config = dict(
    horizontal_flip=True,
    text_encoder_bias='all',
    lr=0.0046,
    nesterov=True,
    batch_size=64,
    lr_schedule='wsd',
    final_lr_fraction=0,
)
Rows from block 3 of the denoiser, named by matrix and row number. Rows with one number belong to one attention dimension. Each number is 128 + 32 x the weight over its row's rms, rounded and kept within 0 to 255. All counts start at 0. After the name is the row's rms in percent of the matrix's.
# v: attention query, key and value (stacked) (model.blocks.3.attn.qkv.weight, 576x192, the v third), inputs 0-95
# proj: attention output (model.blocks.3.attn.proj.weight, 192x192, transposed), outputs 0-95
v.128 093 [131 101 169 117 124 145 103 178 182 150 130  73 123 125  60 209 116 140 153 108  99 101 167 129  90 116 125  94 139 133 118  81 126 111 101 167  69 124 145 125 129 189 166  70  97 150 125 198 164 182 169 118 118 178 120  78  87  97  76 154  66 129 122 182  97 166 115 115 137 119 165 132 150 113 140  68 103 112 125 130  93 131 112 129 101 103 123 110 148 159 157  99 152  67 138 171]
proj.128 089 [134 133  88 177 134 103 115 130  60 112 109 138  93  81 138 101  81 148 139 149 212 113 195  91 146 158 165 155 134 157 144 166 135 108 180  92 135 142 107 142 107  64 118 120 125  72 113 114 108  82 109 165 130  89  77 175 136 192 128 135 146 209 138 114 131 126 122 121 169  89 103  89 149 131 151 117 140 160 177 146 101 139 132  83 130 134 136 163 154  96  75 143  73 167 130  87]
v.129 097 [178  88 157 101 144 138  81 138  99 108 140 112 156  94 122 147 134 124 153  68 132 116 204  90  78 127  94 120 151 138 103 131 113 189 137  99 144 111 142 127 127 148 190 108 126 101 141 107  78 145 188 158 163 205 114 137 118 140 126 182 118 157 126 130 204 128 118 165 113 180 142 173 123  88  89 117 116 159  82 153 117 133 125 165 105  86 127 160 137 135 144 159 153  64  74 133]
proj.129 102 [110 143 136 158  82 162 146 163 191 170 126 130 126 180 144  92 142 111  83 191 120 183 105 156 101 145 134 159 156 108 134 152 150  64 138 154 122 111  63 142  51 105 126 106 148 122 132 157 124 149 135  94 133 115 138 159 127 143 133  64 123  78 121 173  80  93 102 108 133 100  87 108 111 181 167 100 119  86 106 162 171 130 140 129 168 110 100  97 164 111  84 124 115 162 126  88]
v.130 085 [112 117 126 138 137 202  90 144 122 139  59 136 161  42  82  73 112  92 145 114 152 119 142 176 129 173 126 153 171 111 141 135 190  99 148 163 178 126 114 160 145 154 126 141 107 142  91 136 169 162 141 117 106 172 113 129 152 141 121 130  41 133  79 116 107 106 109 126  94 113 129  76 160 109 140 133 120 161 144 116 118 144 130  98  93  96 117  49 126 126 169  92 112 123 108 144]
proj.130 091 [141 135 101 103 147  99 120 147 118 123 140  91 157 189 186 156 191 234 115 111 125 145 156  59  98 139 107 145 123 165 131 196 127 106 132 109 142 121 102 119  79  94 135 109 157 136 179 130 109 143 112 136 148  47 127  82  86 149 116  57 146 173 171 140 123 156 126 120  86 124 107 175  85 152 145 120 147 118  95 128 134  66  94 172 144 190 133 193  96 153 137 164 100 144 138  80]
v.131 094 [141 131 132 218 130 121 135 140 143  98 185  97  87 103 128 123 107 126 128 161 117 150 132 191 142 129 158 139 107 124  89 174 127 168 160 108 165 103 144 132 180 148 191 183 192 106 133 119 140 128  69 162 123  78 127 126 170 175 143 129 154  77 132 187 130 100 201 121 169 117 156 110  50 112  81 129 111 142 100 135 118 151 103 118 149 143  90  53 136 122 122  77 124 113 179 131]
proj.131 084 [ 93 139 103  39  81 133 145  44 163 124  77 185 179 137 147  87 164 103 155 159 134 153 146 129 146 107 120 102  39 160 159 148 100 119 161 128  79 167  83 166 107 125  96 124  87 132  96 123 108 122 135 105  90 132 163 138 119  83 148  56  91 129 126  53 112 145 102 167 106 144  97 169 191 156 171 126 134 154 138  99 121 106 139  97 117 124 197 139 164 166 180 184 156 141  84 118]
v.132 095 [176 122 145 105 141 125 103 167 137 145 131 128 144 156 101 158 128 182 126  90 118  59  44  97 100 173 123  61 160 159 100 105 147 183  88 123 146 114 135 171 136 150 110 146 133  88 111  85  53 120 113 118 139  45 180  86  99  98 107  85  77  93 146 126  86  95 135  56 145  90  87 103 148 137 112 145  91 161 133 181 127 133 124  65 116 151  77 175 127 138 130 164 117  79  75  97]
proj.132 096 [112 111 129 164 144 103 219 143 131 128  82  85 138 114 127 117 134 121 100 156 160 192 185 130 188 104 109 192 100 156  96 189 168  89 190 100 100 141 137  65 111 131 164  49  84 202 164 200 195 110  80 105  98 153  92 168 128 126 133 155 118 170 114 114 136 171 109 177 114 153 186 120 140 119 107  60 149 127  89  87 136 137 152 149 127 106 177 103 123 127 166 142 130 135 202 100]
v.133 095 [131 126 138 162 108 124  84 154 135 162 163 172 102 135 134 118 148 120 125 169  53 145 184 144 124  96 136 159 123 126 133 126 160 174 159 108 147  73 123 143 106  72 100  52 168 155 126 149  96  74 121 144 120 171 128 117 132 128 134 176 128  72 116  92 101 116 116 153 113 132 141 128 137 210  78 216  66 136 114 122 105  77 135 131 156 105 121 135 173  84 123 128  96 108 121  79]
proj.133 092 [ 99 134 145  79 145  95 151 120 156 146 136  59 131 112  91 112 108 135 171 136 190 118  81 155 104 148 162  88 178  90 108 124 144  81 133 128  99 171 118 150 155 158 146 171  80 126 143 143 159  88 134 169 130 111  96 138 108 115 139  97 111 206 157 184 135 105 104 121 145  94 118 111 142 102 156  78 181 142  83 148  93 150  71 121  98 160 143 115 115 145 134 114 177 165 114 189]
v.134 082 [112 108  84 133 146 183 158 161 115 140 107 128  72 143 146 145 127 103 125 170 131  94 154 118  63 106  97  71 139 172  60 107 161 152 165 146  84 115 110 193 111 130 133 152 123  88  84 118 104 155 124 136 144 138 160 151  92 112 125 158 127 119 117 163 180 171  95 159 162 116 114 145 174  97 153 131 118  41 103  83 168 151 125 141 124 113  77  84 123 147 124 109 132  91 159 108]
proj.134 083 [140 146 176  47 114  90 110 134 111  73 117 124 158 108 127 104 194 139 130 140 140 152 135  97 107 178 174 187 109  99 170 145 118  79 101 119 159 150 135 119  88 134 112 115 136 151 147 103 165  86 132 157 143 162 105 125 144 145 138 107 115 111 119 105 111  92 111 117  87 106 160  90  85 146 134 116  98 186 166 151  70  96 113 118 126 164 164 144 155 128 144 169  55 142 119 137]
v.135 093 [ 85 159 187 138 108 159  82  97 115  86 107 148 124  87 203 141 145 102 128 196 120 130 118 125 101  86 135 153 112 112  75 155 125  93 141 170 191 151 127 112 152 138 140 117 160 176  95 173  96 157 148 118 104  76 162 131  60 103 152 148 125  98  89 133  70 186 120 112 132 104 169  65 176 102 112  67 140 112 124 157 156 154 147 132 139 138 134 153 130 137 175 129 124 150  92 121]
proj.135 092 [119 108 115 124 204  86 126 168 144 112 139 126 118 148  89 139 107 174 129 123 145 132 187 165 180  77 151 118 160 110 134 151 114 157 183  73  82 168 137 147 122 120 147 115 120 123 158 122 162  70 134 106 158 147 117 138 190 135 147 121 111 167 129 132 154 132 179 119 116 123 153 196  78 115 130 205 124 169 160 143 101 145 144 140 173  40 154 101 148 150 125 150 108 134 135 133]
v.136 092 [186 127 104 150  79 151 111 116 129 187 179 146 120 133 132 138 124 159 122 164 194 137 114 115  98  78 139 170 130 143 125 163 116 175  77 142 181 165 120 125 121 109 106 150 179  92 124 105 100 148 138  92 119  58  96 162 132 112 112 100 160 130  92  61  91 131 119 116 110 116 141 113 152 165 162 102 143 168 113  99 143 165 123 171 121 105 112 125 104 190 154 112  96  81  78 132]
proj.136 089 [ 98 162 165 121 135  99 162 167 124 135 100 143 162 130  97 105 101  53 155 120  82 150 134 117 147 143  90 123 114 120 107 127 164 115 187 146 100 122 176 189 155 121 103 113  84 187  67 177 156  87 127 125 123 149 174  95 171 196 199 145 128 100 187 158 139 106 123 160 156 147 115 153 101 112 113 123  88 105 137 180 155 104  97  78 158  98 188 117  72  76 126  90 187 183 156 132]
v.137 104 [ 79 121 121 144 118 128 106 147 144  91 197 147  90 109  69 129 137 145 136 162  91 170 152 113  78 120 127 153  67 160 118 112  82 163 155 132 207 101 118 124 178 122 110 139 100 131 100 108  72 141 135 155  98 159 157 106 139 155  61 171 142 150 118 122  69 109  98 193  91  77 159 140 102  79 140 161 166 168 149 127 171 143 113  95 121 115 101  99 153  81  83 151 216 139  93 154]
proj.137 099 [119 125 109 123 133 115 140  52 134 135  73  82 120 158 147 116 181 104 125 126 166  88 103 171 125  97 168 142 124 141  73 166 152 133  97 170  70 131 117 135 114 115  94 135 149 197  79 108 155 141 131 108 169 129 109 137 103  98 112 100  87  95 125 142 144 130 156 102 126 128  75  64 119 185  69 109  90 126 119  96  94 101 144 143 120 146 146 199 161 124 116  98 104 107 168  53]
v.138 089 [146 153 135 113 124  95 150 179 114 133  97 121 163 101 116 128 171 171 188 156 122 146 105 158  91  86 121 103 138  96  95 133  79 127 173 120 137 176  55 141  59 106 141 116 161 166 125 151 130 149 133 110  72  94 120  63 107  87 140 140 147 102 112 123 201  89 170 132 166 125 153 149 146 159 140 154 110 146 169 156 138 128 145 158 192 150 116 113 132 122 162 123  95 118  94 189]
proj.138 092 [128 146 122  87 180 151  82 107 145  97 126 113  55 168 139 106 125  92  68 101 143  98  81 177 143 122  84 163 110 128 164 135 152 139 144  92 119  26 166 121 147  92 221  84 161  79 111 109  99 115 131 178 159 122 105 150 172  91 175 161 133 133 110 149  75 124 158 122 109 138  84  88  82 101 120 129 146  90 111  57 103 100 106 147 109 123  84 155 154 160 115  95 139  97 133 122]
v.139 090 [154 133 144 165 140  74  72 128 176  84  84 120  94  80 117 150  82 143 155 104 176 122 121  96 161  68 162 170 150  89 120  64 113 184 144 116 153  75  89  99 127 118 165 113 107 113 124 205 113 141 123 182 102  66 100 125  85  76 139 123 118 131 177  96 142 170 152  94 164 116 152 127 110 165 140 119 127 126 107 124 130 152 137 108 180  88 118  90  98 202 103 152 113 144 159 145]
proj.139 085 [125 156 103 129 106 100 171 114 121 176 159 156 119 157 126 121  79 145 113 167 117 134 174 154 121 154 105  75 136 194  96 164 158  76 123 122  58 178 180 171 173 154 113 121 152 150 164  93  97  91  67 101  97 148 196 110 147 147 127 158  62 126 110 111 118 129  88 209 121 129 125  92  84  91 147 134  93 129 123 110  96 113 142 108 129 178 187 175 135  18 138 101 106 160 132  88]
v.140 097 [118 114 170 150 120  76  95 127 106 125  48  84 138 183 133 116 100 114  85  76 152  32  96 127 121 146 117  97 148 137 120 102 157 150  67 112 150 106 156 131  83 125 126  92 126 103  93 116 160  92  83 106  87  70 133 141 121 166  66 140 131 183 139 165 130 147 112  95 130 158 126  93 109 160 147 107 123 144 145  80  94 149 143 150 118 145 134 121  70 183  92 124  81 136 140 167]
proj.140 086 [144 165 118 159 137 128 186 125 117 129 116 178 123  14 137 144 100 138 137 165 102 197 151  66 143 143 136 181 108 146 203 107 155 106 105 126 146 132 111  87 120 154 163 179 101 111 151 150 152 125 162 182 134 178 123  93 165 104 176  97  96  75 179  72 132  95 120 125 118  94 137  83 190 108 130 106 159 100 109 147 132 121 126 124 119 136 151 143 144 107 182 190 149 120 136 116]
v.141 106 [130 155 108  98 126 112 120 173 118 205 131 130  99 174 204 136 148 132 134 138  78 120 115 156 179 124 181 138 145 118  86 132 198 141 171 130 144 185  82 125 167 115 146 156 186 124  88 166 156 176  85 156 147 144 151 110 157  87 179 125 161 160  70 189 179  87  95 121 152 171 108 123 129  87 110 135  81 102 139 146  96 147 125 135 122 138  87  89  98 184 158  66 116 111  82 130]
proj.141 089 [113  91 125  91 103 157 127  71 125  96 142 111 153 144  98 112 130 107 149 146 171 125 133 108  89 203  60 114 164  96 205 123  79 113 157  96 122  26 126 184  96 152 136 146  99 116 157  92 147  92 175 114 128  98  94 131 109 242 130 130 136 102 163  59  98 163 163 141 165 136 155 179 123 119  93 129 164 169  54 159 146  70 132 126 129 146 127 172 144 140  77 147 127 144 121 132]
v.142 094 [178 119 139 133 119 145 155 147 102  89 170 146 117 145 109  94 144 113 121 146 171 142 146 123  95 113  44 143  75 128 158 164  97  48 136 160 131  89  91 106 169 193 146 116  60 124 130 140  56 160 159 174 111 172 129 149 164 130 120 171 148 103 135 177  75 111 123 140 127 118 132 144 183 103 159 139 128 170 106 187  61 156  99 157  90  54 169 152 139  89 122  65 204 103  53 136]
proj.142 090 [115 105 136 177  99  74  98 100 140 161 120 151 106  84 140 140 119 130 148 122  99 104 160 115  76 150 209 140 168 159 136  72 148 166 152 171 114 132 166 123  77 100 117 141 194 136  89  55 167 116 113 137 161 164 159 115  86 132 104 132 105 118 101  64 151  76 130 138 148 137 118 134  67 160  54 101 108 147 141 114 165  79 111  90 130 133  25 100 164 164 150 155 143 174 168 142]
v.143 103 [136 107 115  97 169 142 136 139 190 151 156 121 118 126 123 166  79 175 110  95 112  96 138 120 116 108  62 108 159 100 116 106 128 138 122 161  78 132 135 102 104 117  76 127  88 159 132 129 122 113 204 141 159 109 157  95 119 166  91 143 130 170 150 124 151 191  60  92 160  69  92  53 142 110 163 119 106  87 142  88 141 150 140  93  75 175 155 121  91 133 203 146  60 150 150 133]
proj.143 093 [172 175  89 158 135 104 110 135 159 109  68  97 103  92 118 146 142 178 138 154 160 131  93  97 123 174 181 121 109 209 135 108 136 153 102 100 157  95 158 114 151 152 179  96 175 104 139 151 132 184  74  92 104  98 137 166 174 137 129 128  90 110 121 128  99  68 179 138  94 143  98 182 117 128 161 119 191 147 180 179  94 165 144 124 164  79 183 110 161 125  65 144 148 143 125  80]
v.144 090 [101 168 165  94  95 105 138 109 145 126 126 179 121 159 145 114 120  62 142  79  66  90 148 117 131 118  99 135 143  77 111  82 134  99 148 114 153 110 130  83 137 133 149 118  94 104 108 157 122  93 145 171 146 173 149  89 154  93 133 105 194 130 135 118 118 116 168 146 195 199 140  89 126 150 109 147  62 110  89 126  92 146 129 121 162 129 107 151 110 159 128 122 125 157  92 169]
proj.144 106 [117 160 127 168 113 138 149 186 121  96 124 106 176  97 128 122 137  61 164 121 170  95 149 142 148  81 118 117 139 112 126 103 129 160  25 162 111 109 168 107  80 155 122 137 146 163 143  79 129 113  90 137 109 146 175  56 114 105 181  80  88 144 123 155 146 167  94  55 108 115  99 103 193 162 104 141 144  98 135  67 122 121 188 151 103  66 190  81  82 115 134  48  95  91 172 114]
v.145 092 [168  92  86 173 215 127 161 106 143 170 120 159  92  89  92 125 176 193 136 110 134 112 123 139 128 148 126 143 149  89 128 170 115 107 198 162  66 104 145 105 137  84 102 171  82 169 104 101 126 110 146 156 152  67 156  77 136 218  92 139 116  98 102  98 124 158 189 129 143 109 158 163 154 121 176 167 105 110 154 114 139 100 183  53 123 167 130 170 132 138 170 121 116 120 147  74]
proj.145 098 [145 155 159 124 100 105 179 175 125 133 152 150 113 126 168  77 132 113 151 152 121  85 112 160 124 111  89 121  97 186 117  60 170  84  65 137 136 170 156  95 138  91 218  86 215  75 147 136 122 110 153 118 116 144 130  79 116  87 142 165 143 126 192 137 200 113 139 160 130 124 108 125 101 105 159  85 117 141 155 171 126 118  79 111 174 134 179  85 112 100 134  78 126  76 113 128]
v.146 099 [106  91 134 111 137 136 115 168 142 127 117 103 108 138  89 183 115 146 166 192  85 111  60 136 103 104 112 179 113 128  74 151 171 139 102 137 108  47 147 143  64 117 177  49 114 119 111 153 140 175 152 165 145 158 121  86 162  85  70  87 133  90  99 138 146 142 169 101 129  66 100 129 100 149 106 115 111 116 156  95  97 113 104 172 146  80  95 128 167 103 115 105 100 196  81  86]
proj.146 116 [127 154 186 176  53 101 122 166 157 119 139  92 181 128 142  53 174 146 108  80 118 157 157 150 159 140 148 124 170 125 146  94  54 101 101 160 115 169 160 154 110 132 103 106 200 212 169  97 119 120 100 104 148 128 146  90  91 152 120 107 107 106 130  78 119 130 116 128  97 187 103 144 176 119 153 175 101 111  77 121 173 137 171  96 120 152 117 140  93 127 109 120 160 115 143 132]
v.147 085 [196 153 114 130 167 153 117  72 133 158 122 140 126 177 143  96  90 126 151 109 156 137  98 104 163 139  98  71 146 159 140 211 148 117 169 140  64 135  84 104 151 134 162 135 136  22 100 125  99 117 167 118 172 168 160 170 104 175  87 164 110 171 136  47 124 150 118 140 185 146 137 138 141  77 118 134 118 122 156 133  83  80 162 147 151 135 126 108 134 161 153  62 134 138  83 113]
proj.147 094 [147 129 148 123  85  99 159  97 130 149  95 115 111  75 107  92 135 112 108 159 145 111 139 152  98 102 141  79 140 153  90 121 161 123  99 117 130 167 156  94  78 106 123 157 123 209 206 158 177 128 144 146 125 102 128 128 166  50 118  56 131 130 122 151 132 158 156 124 132  97 123  65  94 135 135 163 121 128 116  71 171 121 130 222 142 170  74 120 136 147 150 124 120 159  97 132]
v.148 088 [108 131 131 156 105 121 100  98  60 121 104 160  93 167 103 196  68 152  95 130 138 138 147 122 151 164 119 102 205 121 132  98  89 120 156 129 128 134 177 133 128 144  93  94 117 138  58  93 133 160 159  30  91 159 140 109 126 187 140 155  97  89  91 128 131 135  99 104 137  92 202 149 136  92  85 130  68  79 126 147 105  86 119 132  83 103 136 130 146  98 124 108 118 103 117 123]
proj.148 097 [169 131 141 107 121 142 128 144 137 174 124 163 152 132 166  90 154 173  46 159 122 129 131 156 143  77 114 222 109 100  97 168 115 154  99 109 153 167 102 162 190 139 203 127 162  90 145 145 183 101 142 248 188 162 162 129 173 116  93 105 151 129 167 145 127 122 146 140 196 121 114  81 117 173 138 156 129 179 133 183 149 143 131 146 111 161 105 133  76 176 100 169 136 154  88 124]
v.149 082 [123 126 159 119 161 104 129  95 126 160 133 135 138 131 107 172 166 182 144 114 111 149 128  87 108 115 175 106 186 123 192 115  80 146 120 106 162 128 116 180 180  91 152 136 180 122  77 129  67 137  93 195 148 182 138 175 108 138 101 125 158  95 145 128 120  96 176  80 154 125 205 140 127 132  35 149 130 161  78 140 175 114 114  45 153 127  98 131 112 101 124 161 143  80 116 118]
proj.149 101 [146 123  95 153  93 152 118 129  94 150  86 123 114  94 132 171  99  92 161 175 188 114 140 128 155 112 127 176  56 158 145 147 177 123 164 152 140 144  91  59 133 148 134 132 121 171  94 120 144  96 140  95 110  93  90 117 123 179 150 153 142 159 135  88 109  92 139 139 137 111 103 147  61  41 136 115 147 165 194 133  83  64 186 160 156 118 132 110 164 186  76 119 126 133 142  94]
v.150 091 [ 87 133 130 124  86 135  87 124 167 112 158 142  91  91 204 107 134 104 121 145 154  60 122 145 155 136 127 140 140 193 112 125  33 202 164 124  60 151 153 130  96  74 107  75 123 137 167 107 114 163 136 131 151  39  88 159 154  82 172 137 142 129 118 155 101 108  85 107 141 167  56 140 134 114  47 147  92 118 116 170 163 141 128 157 134  79 104 177 105  91 125 121 107 161  77 153]
proj.150 097 [130  98 102 107 113  95 168 138 117 166 135 139 157 135 111 137  74  94 178  98 160  94 107 138 116 133 137 121  63  72 161 138 135  64 108  63 153  73 111 123 160 110 116 166 102 103  90 153  68  84 130 192  80 132 165 134 101 132 139 124 143  99 110 150 171  82 156  93  96 137 127 144 140 125 149  86 126 162 129 115 175 105 182 103 143  90 156 123 143 140 116 104 141  47 207  81]
v.151 094 [ 65  79 176 155 129  67  98 136  64  79 114 127  99  96  96  92 123 102 136 115 141 165 142 131  89 160 124 135 145 131 100 120 170 116  85 124  82 123 138 164  80 144 108  81 118  59 115 142 105 148 148 109 155 140  65 133 147 117 106 123  98 111 104 171 110  78 130 120  98  89 158 136 158 135 145 155 126 105 183 145  71 116 159  97 133  97  90 125  55 137 155  92 138 113  88 140]
proj.151 096 [141 153 158  97 137  89 128 123 121 129 142 150 152 125 190 101 113 112 137 141  88 123 178 147 125 145 109 103 127 137 111 128 102 174 113 100  62 148  68 107 148 120 149 139 143 146 131  57 158 110  77 165 156 105 149  12 145 132 168  75 152 129 170 134  75 197 222 133 137 116 146 103 136 156  64  84  56  85  89 131 190 170 168 124 169 162 168  92 178 137 121 106 114  78 112 140]
v.152 095 [ 79  80 170 101  93 130 131 123 128 185 122 137 181 170 158 143 129 116  86  76 177 139 113 110 136  80  98 119 134 187 147 158  71 154 156  73 149  95  97 110 111 129 120 181 133 169 143 108 107 125  67 121 114 160 129 136 108 179 155 159 148 103 149 143 114 116 224 136 138 149 137 160 160 107 178 166 193 159 135 120 123 150 128 153 150 163 154 110 141  99  95 167 121 102 107 156]
proj.152 111 [136 168  39  97 153 142 127  77 139 172 146 133 183  65 123 124 154 146 125 141 124  92  64 149 118 191  97 121 116  63  97  97 153  84 115 133 122 124 145 186 209 137 144 126  92  67 145  79 168 151 148 124 122 132 123 108 157 100 151 153 152 165 152  77 160 108  73 158 155  99 181 101 183 117  80  84 115  92 127 108 112 139 122 141 116 126 131 172  93 126 160 164 132 131 141 180]
v.153 095 [141  98  93  99 151 105 126 150 127 155 131 134 168 127  69 194 133 168 125 109 152 127 143  86 118 140 153  80 111  89 127 123 114 113 159 114 179 173  66 162 149 109 135 170  88 149 134 169 128  58  76 113 104 134 136 190 123 146 159 107 105 132 142  93 172 115 146 138 102 108  96 220 109 127 101 139 111  91 132 197 132  68 105  85 119 187 133 109 164 133 107 175 145 107 140 155]
proj.153 108 [148 136  67 118 158 156 138 100 120 143 156 108 175 102 178 133 124 131 139 166 107 129 161 146 146  89 143 151 109 161 111 173 126 175 154 100 182  66 137  85 123  89 138  99 212 132  73  97 164 109 129  98 141 146  74 124 120 144 133 197 123 173 101 125 125 144 114 134 124 175 123 117 142 114 152 120 172 134  82  90 113 150 125 162 145 118 112 149 160 128 131 192  41 148 161 154]
v.154 092 [147 129 111 170 176 175 207 172  99 164 117 164 175 148 109  98 116 139 133 122 111  88 117 146  92  47  74 118 117  87 138 133 128 123  60 136 103 174 143 114 156 144  88 122 133 140 173 150 101 140 104 152 146 218 160 106 152 102  98 171  93 133 188  91 116 127 159 135 130 141 162 135 113  98  53 118 135  86 137 104 150 165 124  90 138 170 115 168 167  94 106 125 173 119 129 175]
proj.154 105 [169 112 158 114 150 141  99  71 134 100 145 111  54 166  96 132 126 108  99 130 106 149 124  61 115 146  53 114 109 165 108  59  93 134 110 152 140 177 143 128 159 138 126 218 119 170  93 138 188 199 158 100 133  99 111 147 174 194  92 111 178 131 122  78 172 155 104  97  98 128 141  99 121 127 136 134 133  95 115 134 139 123 126 139  96 115  95 152  90 183 177  85 136 140 132 160]
v.155 093 [154 152 181 154 132 110 105 123 100 132  77  80 168 152 133 103 140 115 136 167 172 109 195 144 125 166 100 155  97 127 150  85 127 156 149  65 126 120 163 108 141 113 156  99 136 123 151 137 137 153 162 140 115 130  89  72  86 131 116  97 139 155  74 117 153  75 145 106 158 149 158 132 182 109 104 208 110 123  71 168 152 108 117 161 120  96 114 153 124 154 143  94  91 116 109  84]
proj.155 101 [152  75 118 138 104 143 113  63 173 118 154 154 104 135 140 149 108 139 105 110 163 118 142  92 181 111 140 179 120 147 100 150 188 102 141 143  94 142 162 183  35 121  90 147 122 175 165 148 141 140 112 213 166 127 123 104 100  80  67 121 151 156 111 121 140 171  93 109  79 117  86  94 152 174 138 116 177 182 139 164 143 114  86 122 129  89 120 139 179  87  96 149 116 120 122 105]
v.156 093 [146 158 105  95 160 140 152 137 183 120  83  86 164 177 115 119 105 124 101 139 118  81  92 130 117 160  86 174 106  69 143 117 181 111 147 151 133 156 157 125 114 126 139 107 156 145 132 176  68 161 130 120 118 149  77 188 172 129  88 201 139 101  98 128 149 160 136 159 149 114 144 105 112 129 120  98 138 166 146  92 147 119 105 147 105 195 116  74 127 189 137 140 107 167 107 137]
proj.156 103 [144 113 181 141 105  76 156 149  95 153 104 137 139  84 134 103 103  91 118 155 153 167  97 138 125 148 178 136 120 152 121 140 132  81 102 168 129 113  88 156 213 122 125 102 117 145 132 104 145 131 108 108 136 131 160 133  41 139 136 103  83 126 166 135 115 137 144 119 133 180 102 192 134 173 163 167 104 105 137 217  69 111 148  84 147 112 194  97 131  77 160  75 130 136 181 192]
v.157 091 [105 116 113 110  93 120 121 109 150 143  97 204 114 105 167 136  82 126 100 136 180 115 142 125 121 152 130 130 125 105 122 217 115  99 100 165 122 136 118 131 102  52  96  87 117 155 166 146 157  78 194  61 120  88  76 200 144 153 116 169 108 103  80 115 102 104 154 120 198 158 155  79  97  62 153 137 153 105 101 124 124 142 137 115  35 103 154  92 151 145  76  84  78 159 121 142]
proj.157 103 [161 125 114 110 140 163 134 116  99 160  92  58 241 120  74 144 128  88 143 182 112 151 118 140 169 130 119 143 119 109  83 178 128 152 140 115 137  89 134 142  93 107 147 130 118  91 130 172 160  95  88 116  92 130 173 156 118  64 165 100 148 108 139 157 144 159 112 162  76 118 107 117 144 142  95 171 114  98 155  77  93 109 125 110 165 198 117 182  91 123 152 151 157 100 103 136]
v.158 089 [113 108 137 159  87 136 135 140 107 124 114 167 151  92 111 136  90 152 107 182 130 139 133 125 136 110 127 117 131 117 179 154 126 149 171 103 126 137  38  99  64 117 104 156 159 117 141 157 133 123 135 181 135 134  98 138 150  67 160  88 165 126 122 112 160 192 109  79 133 156  78  88 119 139 110  86 160  70 167 143 117 145 113 116  91  66  79 104 125 102 148  76  69 158 143 129]
proj.158 106 [ 51 147 126 120 134 135 196 111 122 163 150 100 154 154 103 114 122 101 164  87  87 129  56 125 166  77 158 124 153 165 124 111 129  81  96 160 154  72 196 131 159 131 136 116 120  92 114 142 100  75 123 155 114 151 133 173 141 177 132 121 116 127 117 124  65  95 172 121 121 156 116 116 126 109 155 190 148 196 136 136 149 124 158 138 177 173 115 143 127 163 152 159 154 111  96 145]
v.159 090 [135 178  75 143 129 142 127 151 116 145 104  80 110  89 161  62 142 160 162  87 137 140  21  98 106  88 101 156 142 100  91  57 141 180  98 163  83 116 124 130 117  74 101 128 150  61 156 116 153 147  92 148  71  74 155 114 155 120  72 110 111 163 117 121 139 110  51 100 113 110 109 112  98 121 128  63 128  99 109  83 155 150  82 115  63 142  69 141 130 113 154 129  70 168 125 150]
proj.159 106 [124 137 185 183  89 109 131 132 129 142 170 134 111 163 101 111 151 175 197  97  92 175 139 134 118 127 153  88  97 163 175 124  66 103 135  93 150 101 123 118 155 144 205  97 102 139  94 141  99 108 170 131 140 168  97 128 104 115 160 151 170 120 146 144 141 168 125 242 119 140 127 154  81 111 125 110 122 213  94 172 153 122 136 109 171 150 143 113  96 161 105  54 172 109 158  85]
v.160 076 [138  72 127  75  80 108 144  94 151 138  96 147  91 103  51 121  68 159 152 152 195  81 121  90 139 125  64 156 101  65 168 133  55 146 130 101 114 169 160 131 120 162 154 103 135 133 111 165  82 130  68 124 127 167 118 155  96  84 137 139 136 168 105  87 154 103 122 115 119 119  83  84 168 138 136  82 168 162 120 159  86 131 106 122  87 174 141 103 103 160  95 107  95 137 113 129]
proj.160 078 [143 186 112 126 157 101 120 145  96 111 116 113 156 163 139 169 170 113 148 135  85 117  64 142 164 150 132 122 140 111  99 147 167  79 118 118 145 151  81 146 196 176 130 115 118 111 120 139 143 110 163 180 103  85 114 119 131 114  93 153 146 121  95 157 168 180 111 102 145 170 178 113 110 128 109 201 123  93  98 134 172 126 204 147 149  96 124 143 129  66 141 130  81 114 161 135]
v.161 081 [108 131 127 145  40 179  95 173 121 176 159  76 116  89  94 125  52 141 118 159 137 131 125 133 182  90 128 148 137 139 128 121 153 165 138 136 149 113 180  97 163 150 121 119 108  91 168 106 160 133 116 130 161 160 121 160 131 175 205 159 102  96  99 115 101 173 113 102 101 134 111 140 163  82 162 166 111 139 175 130 101 142 169 121 130 148  72 105 100 168  93 174 134  82 177 115]
proj.161 084 [129 182 164 126 136 105 143 127  81 100 114 177 122 164 146 147 214 123 144 132 111  64 139 123 151  82 141 126 124 119 145 130 106 165  90 123 195 132 124 149 110 168  71 157  92 197 111 135 186 174 172 161  46 140 160 135  76 104 147 124 121 150 156 137 151 127 141 149 131  85 135 107 102 164 110 116 136 114 125  91 134 171 106 155 105 132 197 164 127 122 172 127  97 165 168 146]
v.162 095 [179  93  80 117 154 144 113  77  87 133 112 139 154  91 123 111 112 122 163 124 134 136 115 134 131 152 147 180 130 147 163 121 101 123  91  94 107 160 134 128 138 100 156 169 149 164  86 115  91  95 102 149 153  97 155 101 197 158  45  86  62 186 117  63 148 124 144 134 117  82 149  51  42 133 122  79 101  98 162 168 159 144  92 141  91  97 141 113 178 136 150  59 127 146 115 145]
proj.162 097 [106 111 136  73  81 101  85 137 155 158 110 157 144 150 148  85 181 150 162 114 116 105 115 140 101  57 124 143 123 148  33 128 131 145 160 117  74 139 154 146 111 157  84 126  83 156 130 102 124 139 162 130 137 166 150 119  95 147 133 180 149  82 142 181 102 118 125 136 117 159  79 202 109 158 148 168 105 142 156  92  64 140 141 134 101 134 147 143 176 142 115 125  59 124 114 135]
v.163 088 [158 125 114 163  87 119  86 140 139 135 106 162 147 111 126 134 107 151 138  87  70  94  99 141  93  93 136  80 160 119 111  94 121 198 112 120 175  78 163 131 111 121 105 157 168  66 168  72 109 160  84 155 111 100 145 110 148 178 123 166 128 117 157 139 122  99 140 146  88 120 173 151 167  64 153 118 158 112 111 139 155 119 157  78 130 145 162 111 186 110 144 162 119 126 101 126]
proj.163 083 [116 119 101  77  80 166 180 106 147 181 116 154 140 166 122 178 108 116 117 121 127 205 176 134 176 108 143 202 156 135 101 168  78 144 127 137  46 180 108 146 174 162 122 102  39 166 188 124 107  99 141 175 134 154 135 136 147  70 106 117  47  70  77 138  97 142 132 168 160 111 130 114  69 169  95 164  86 108 120 173 114 110 137 162  82 131  84 160  43 131 145  80 109 180 159 145]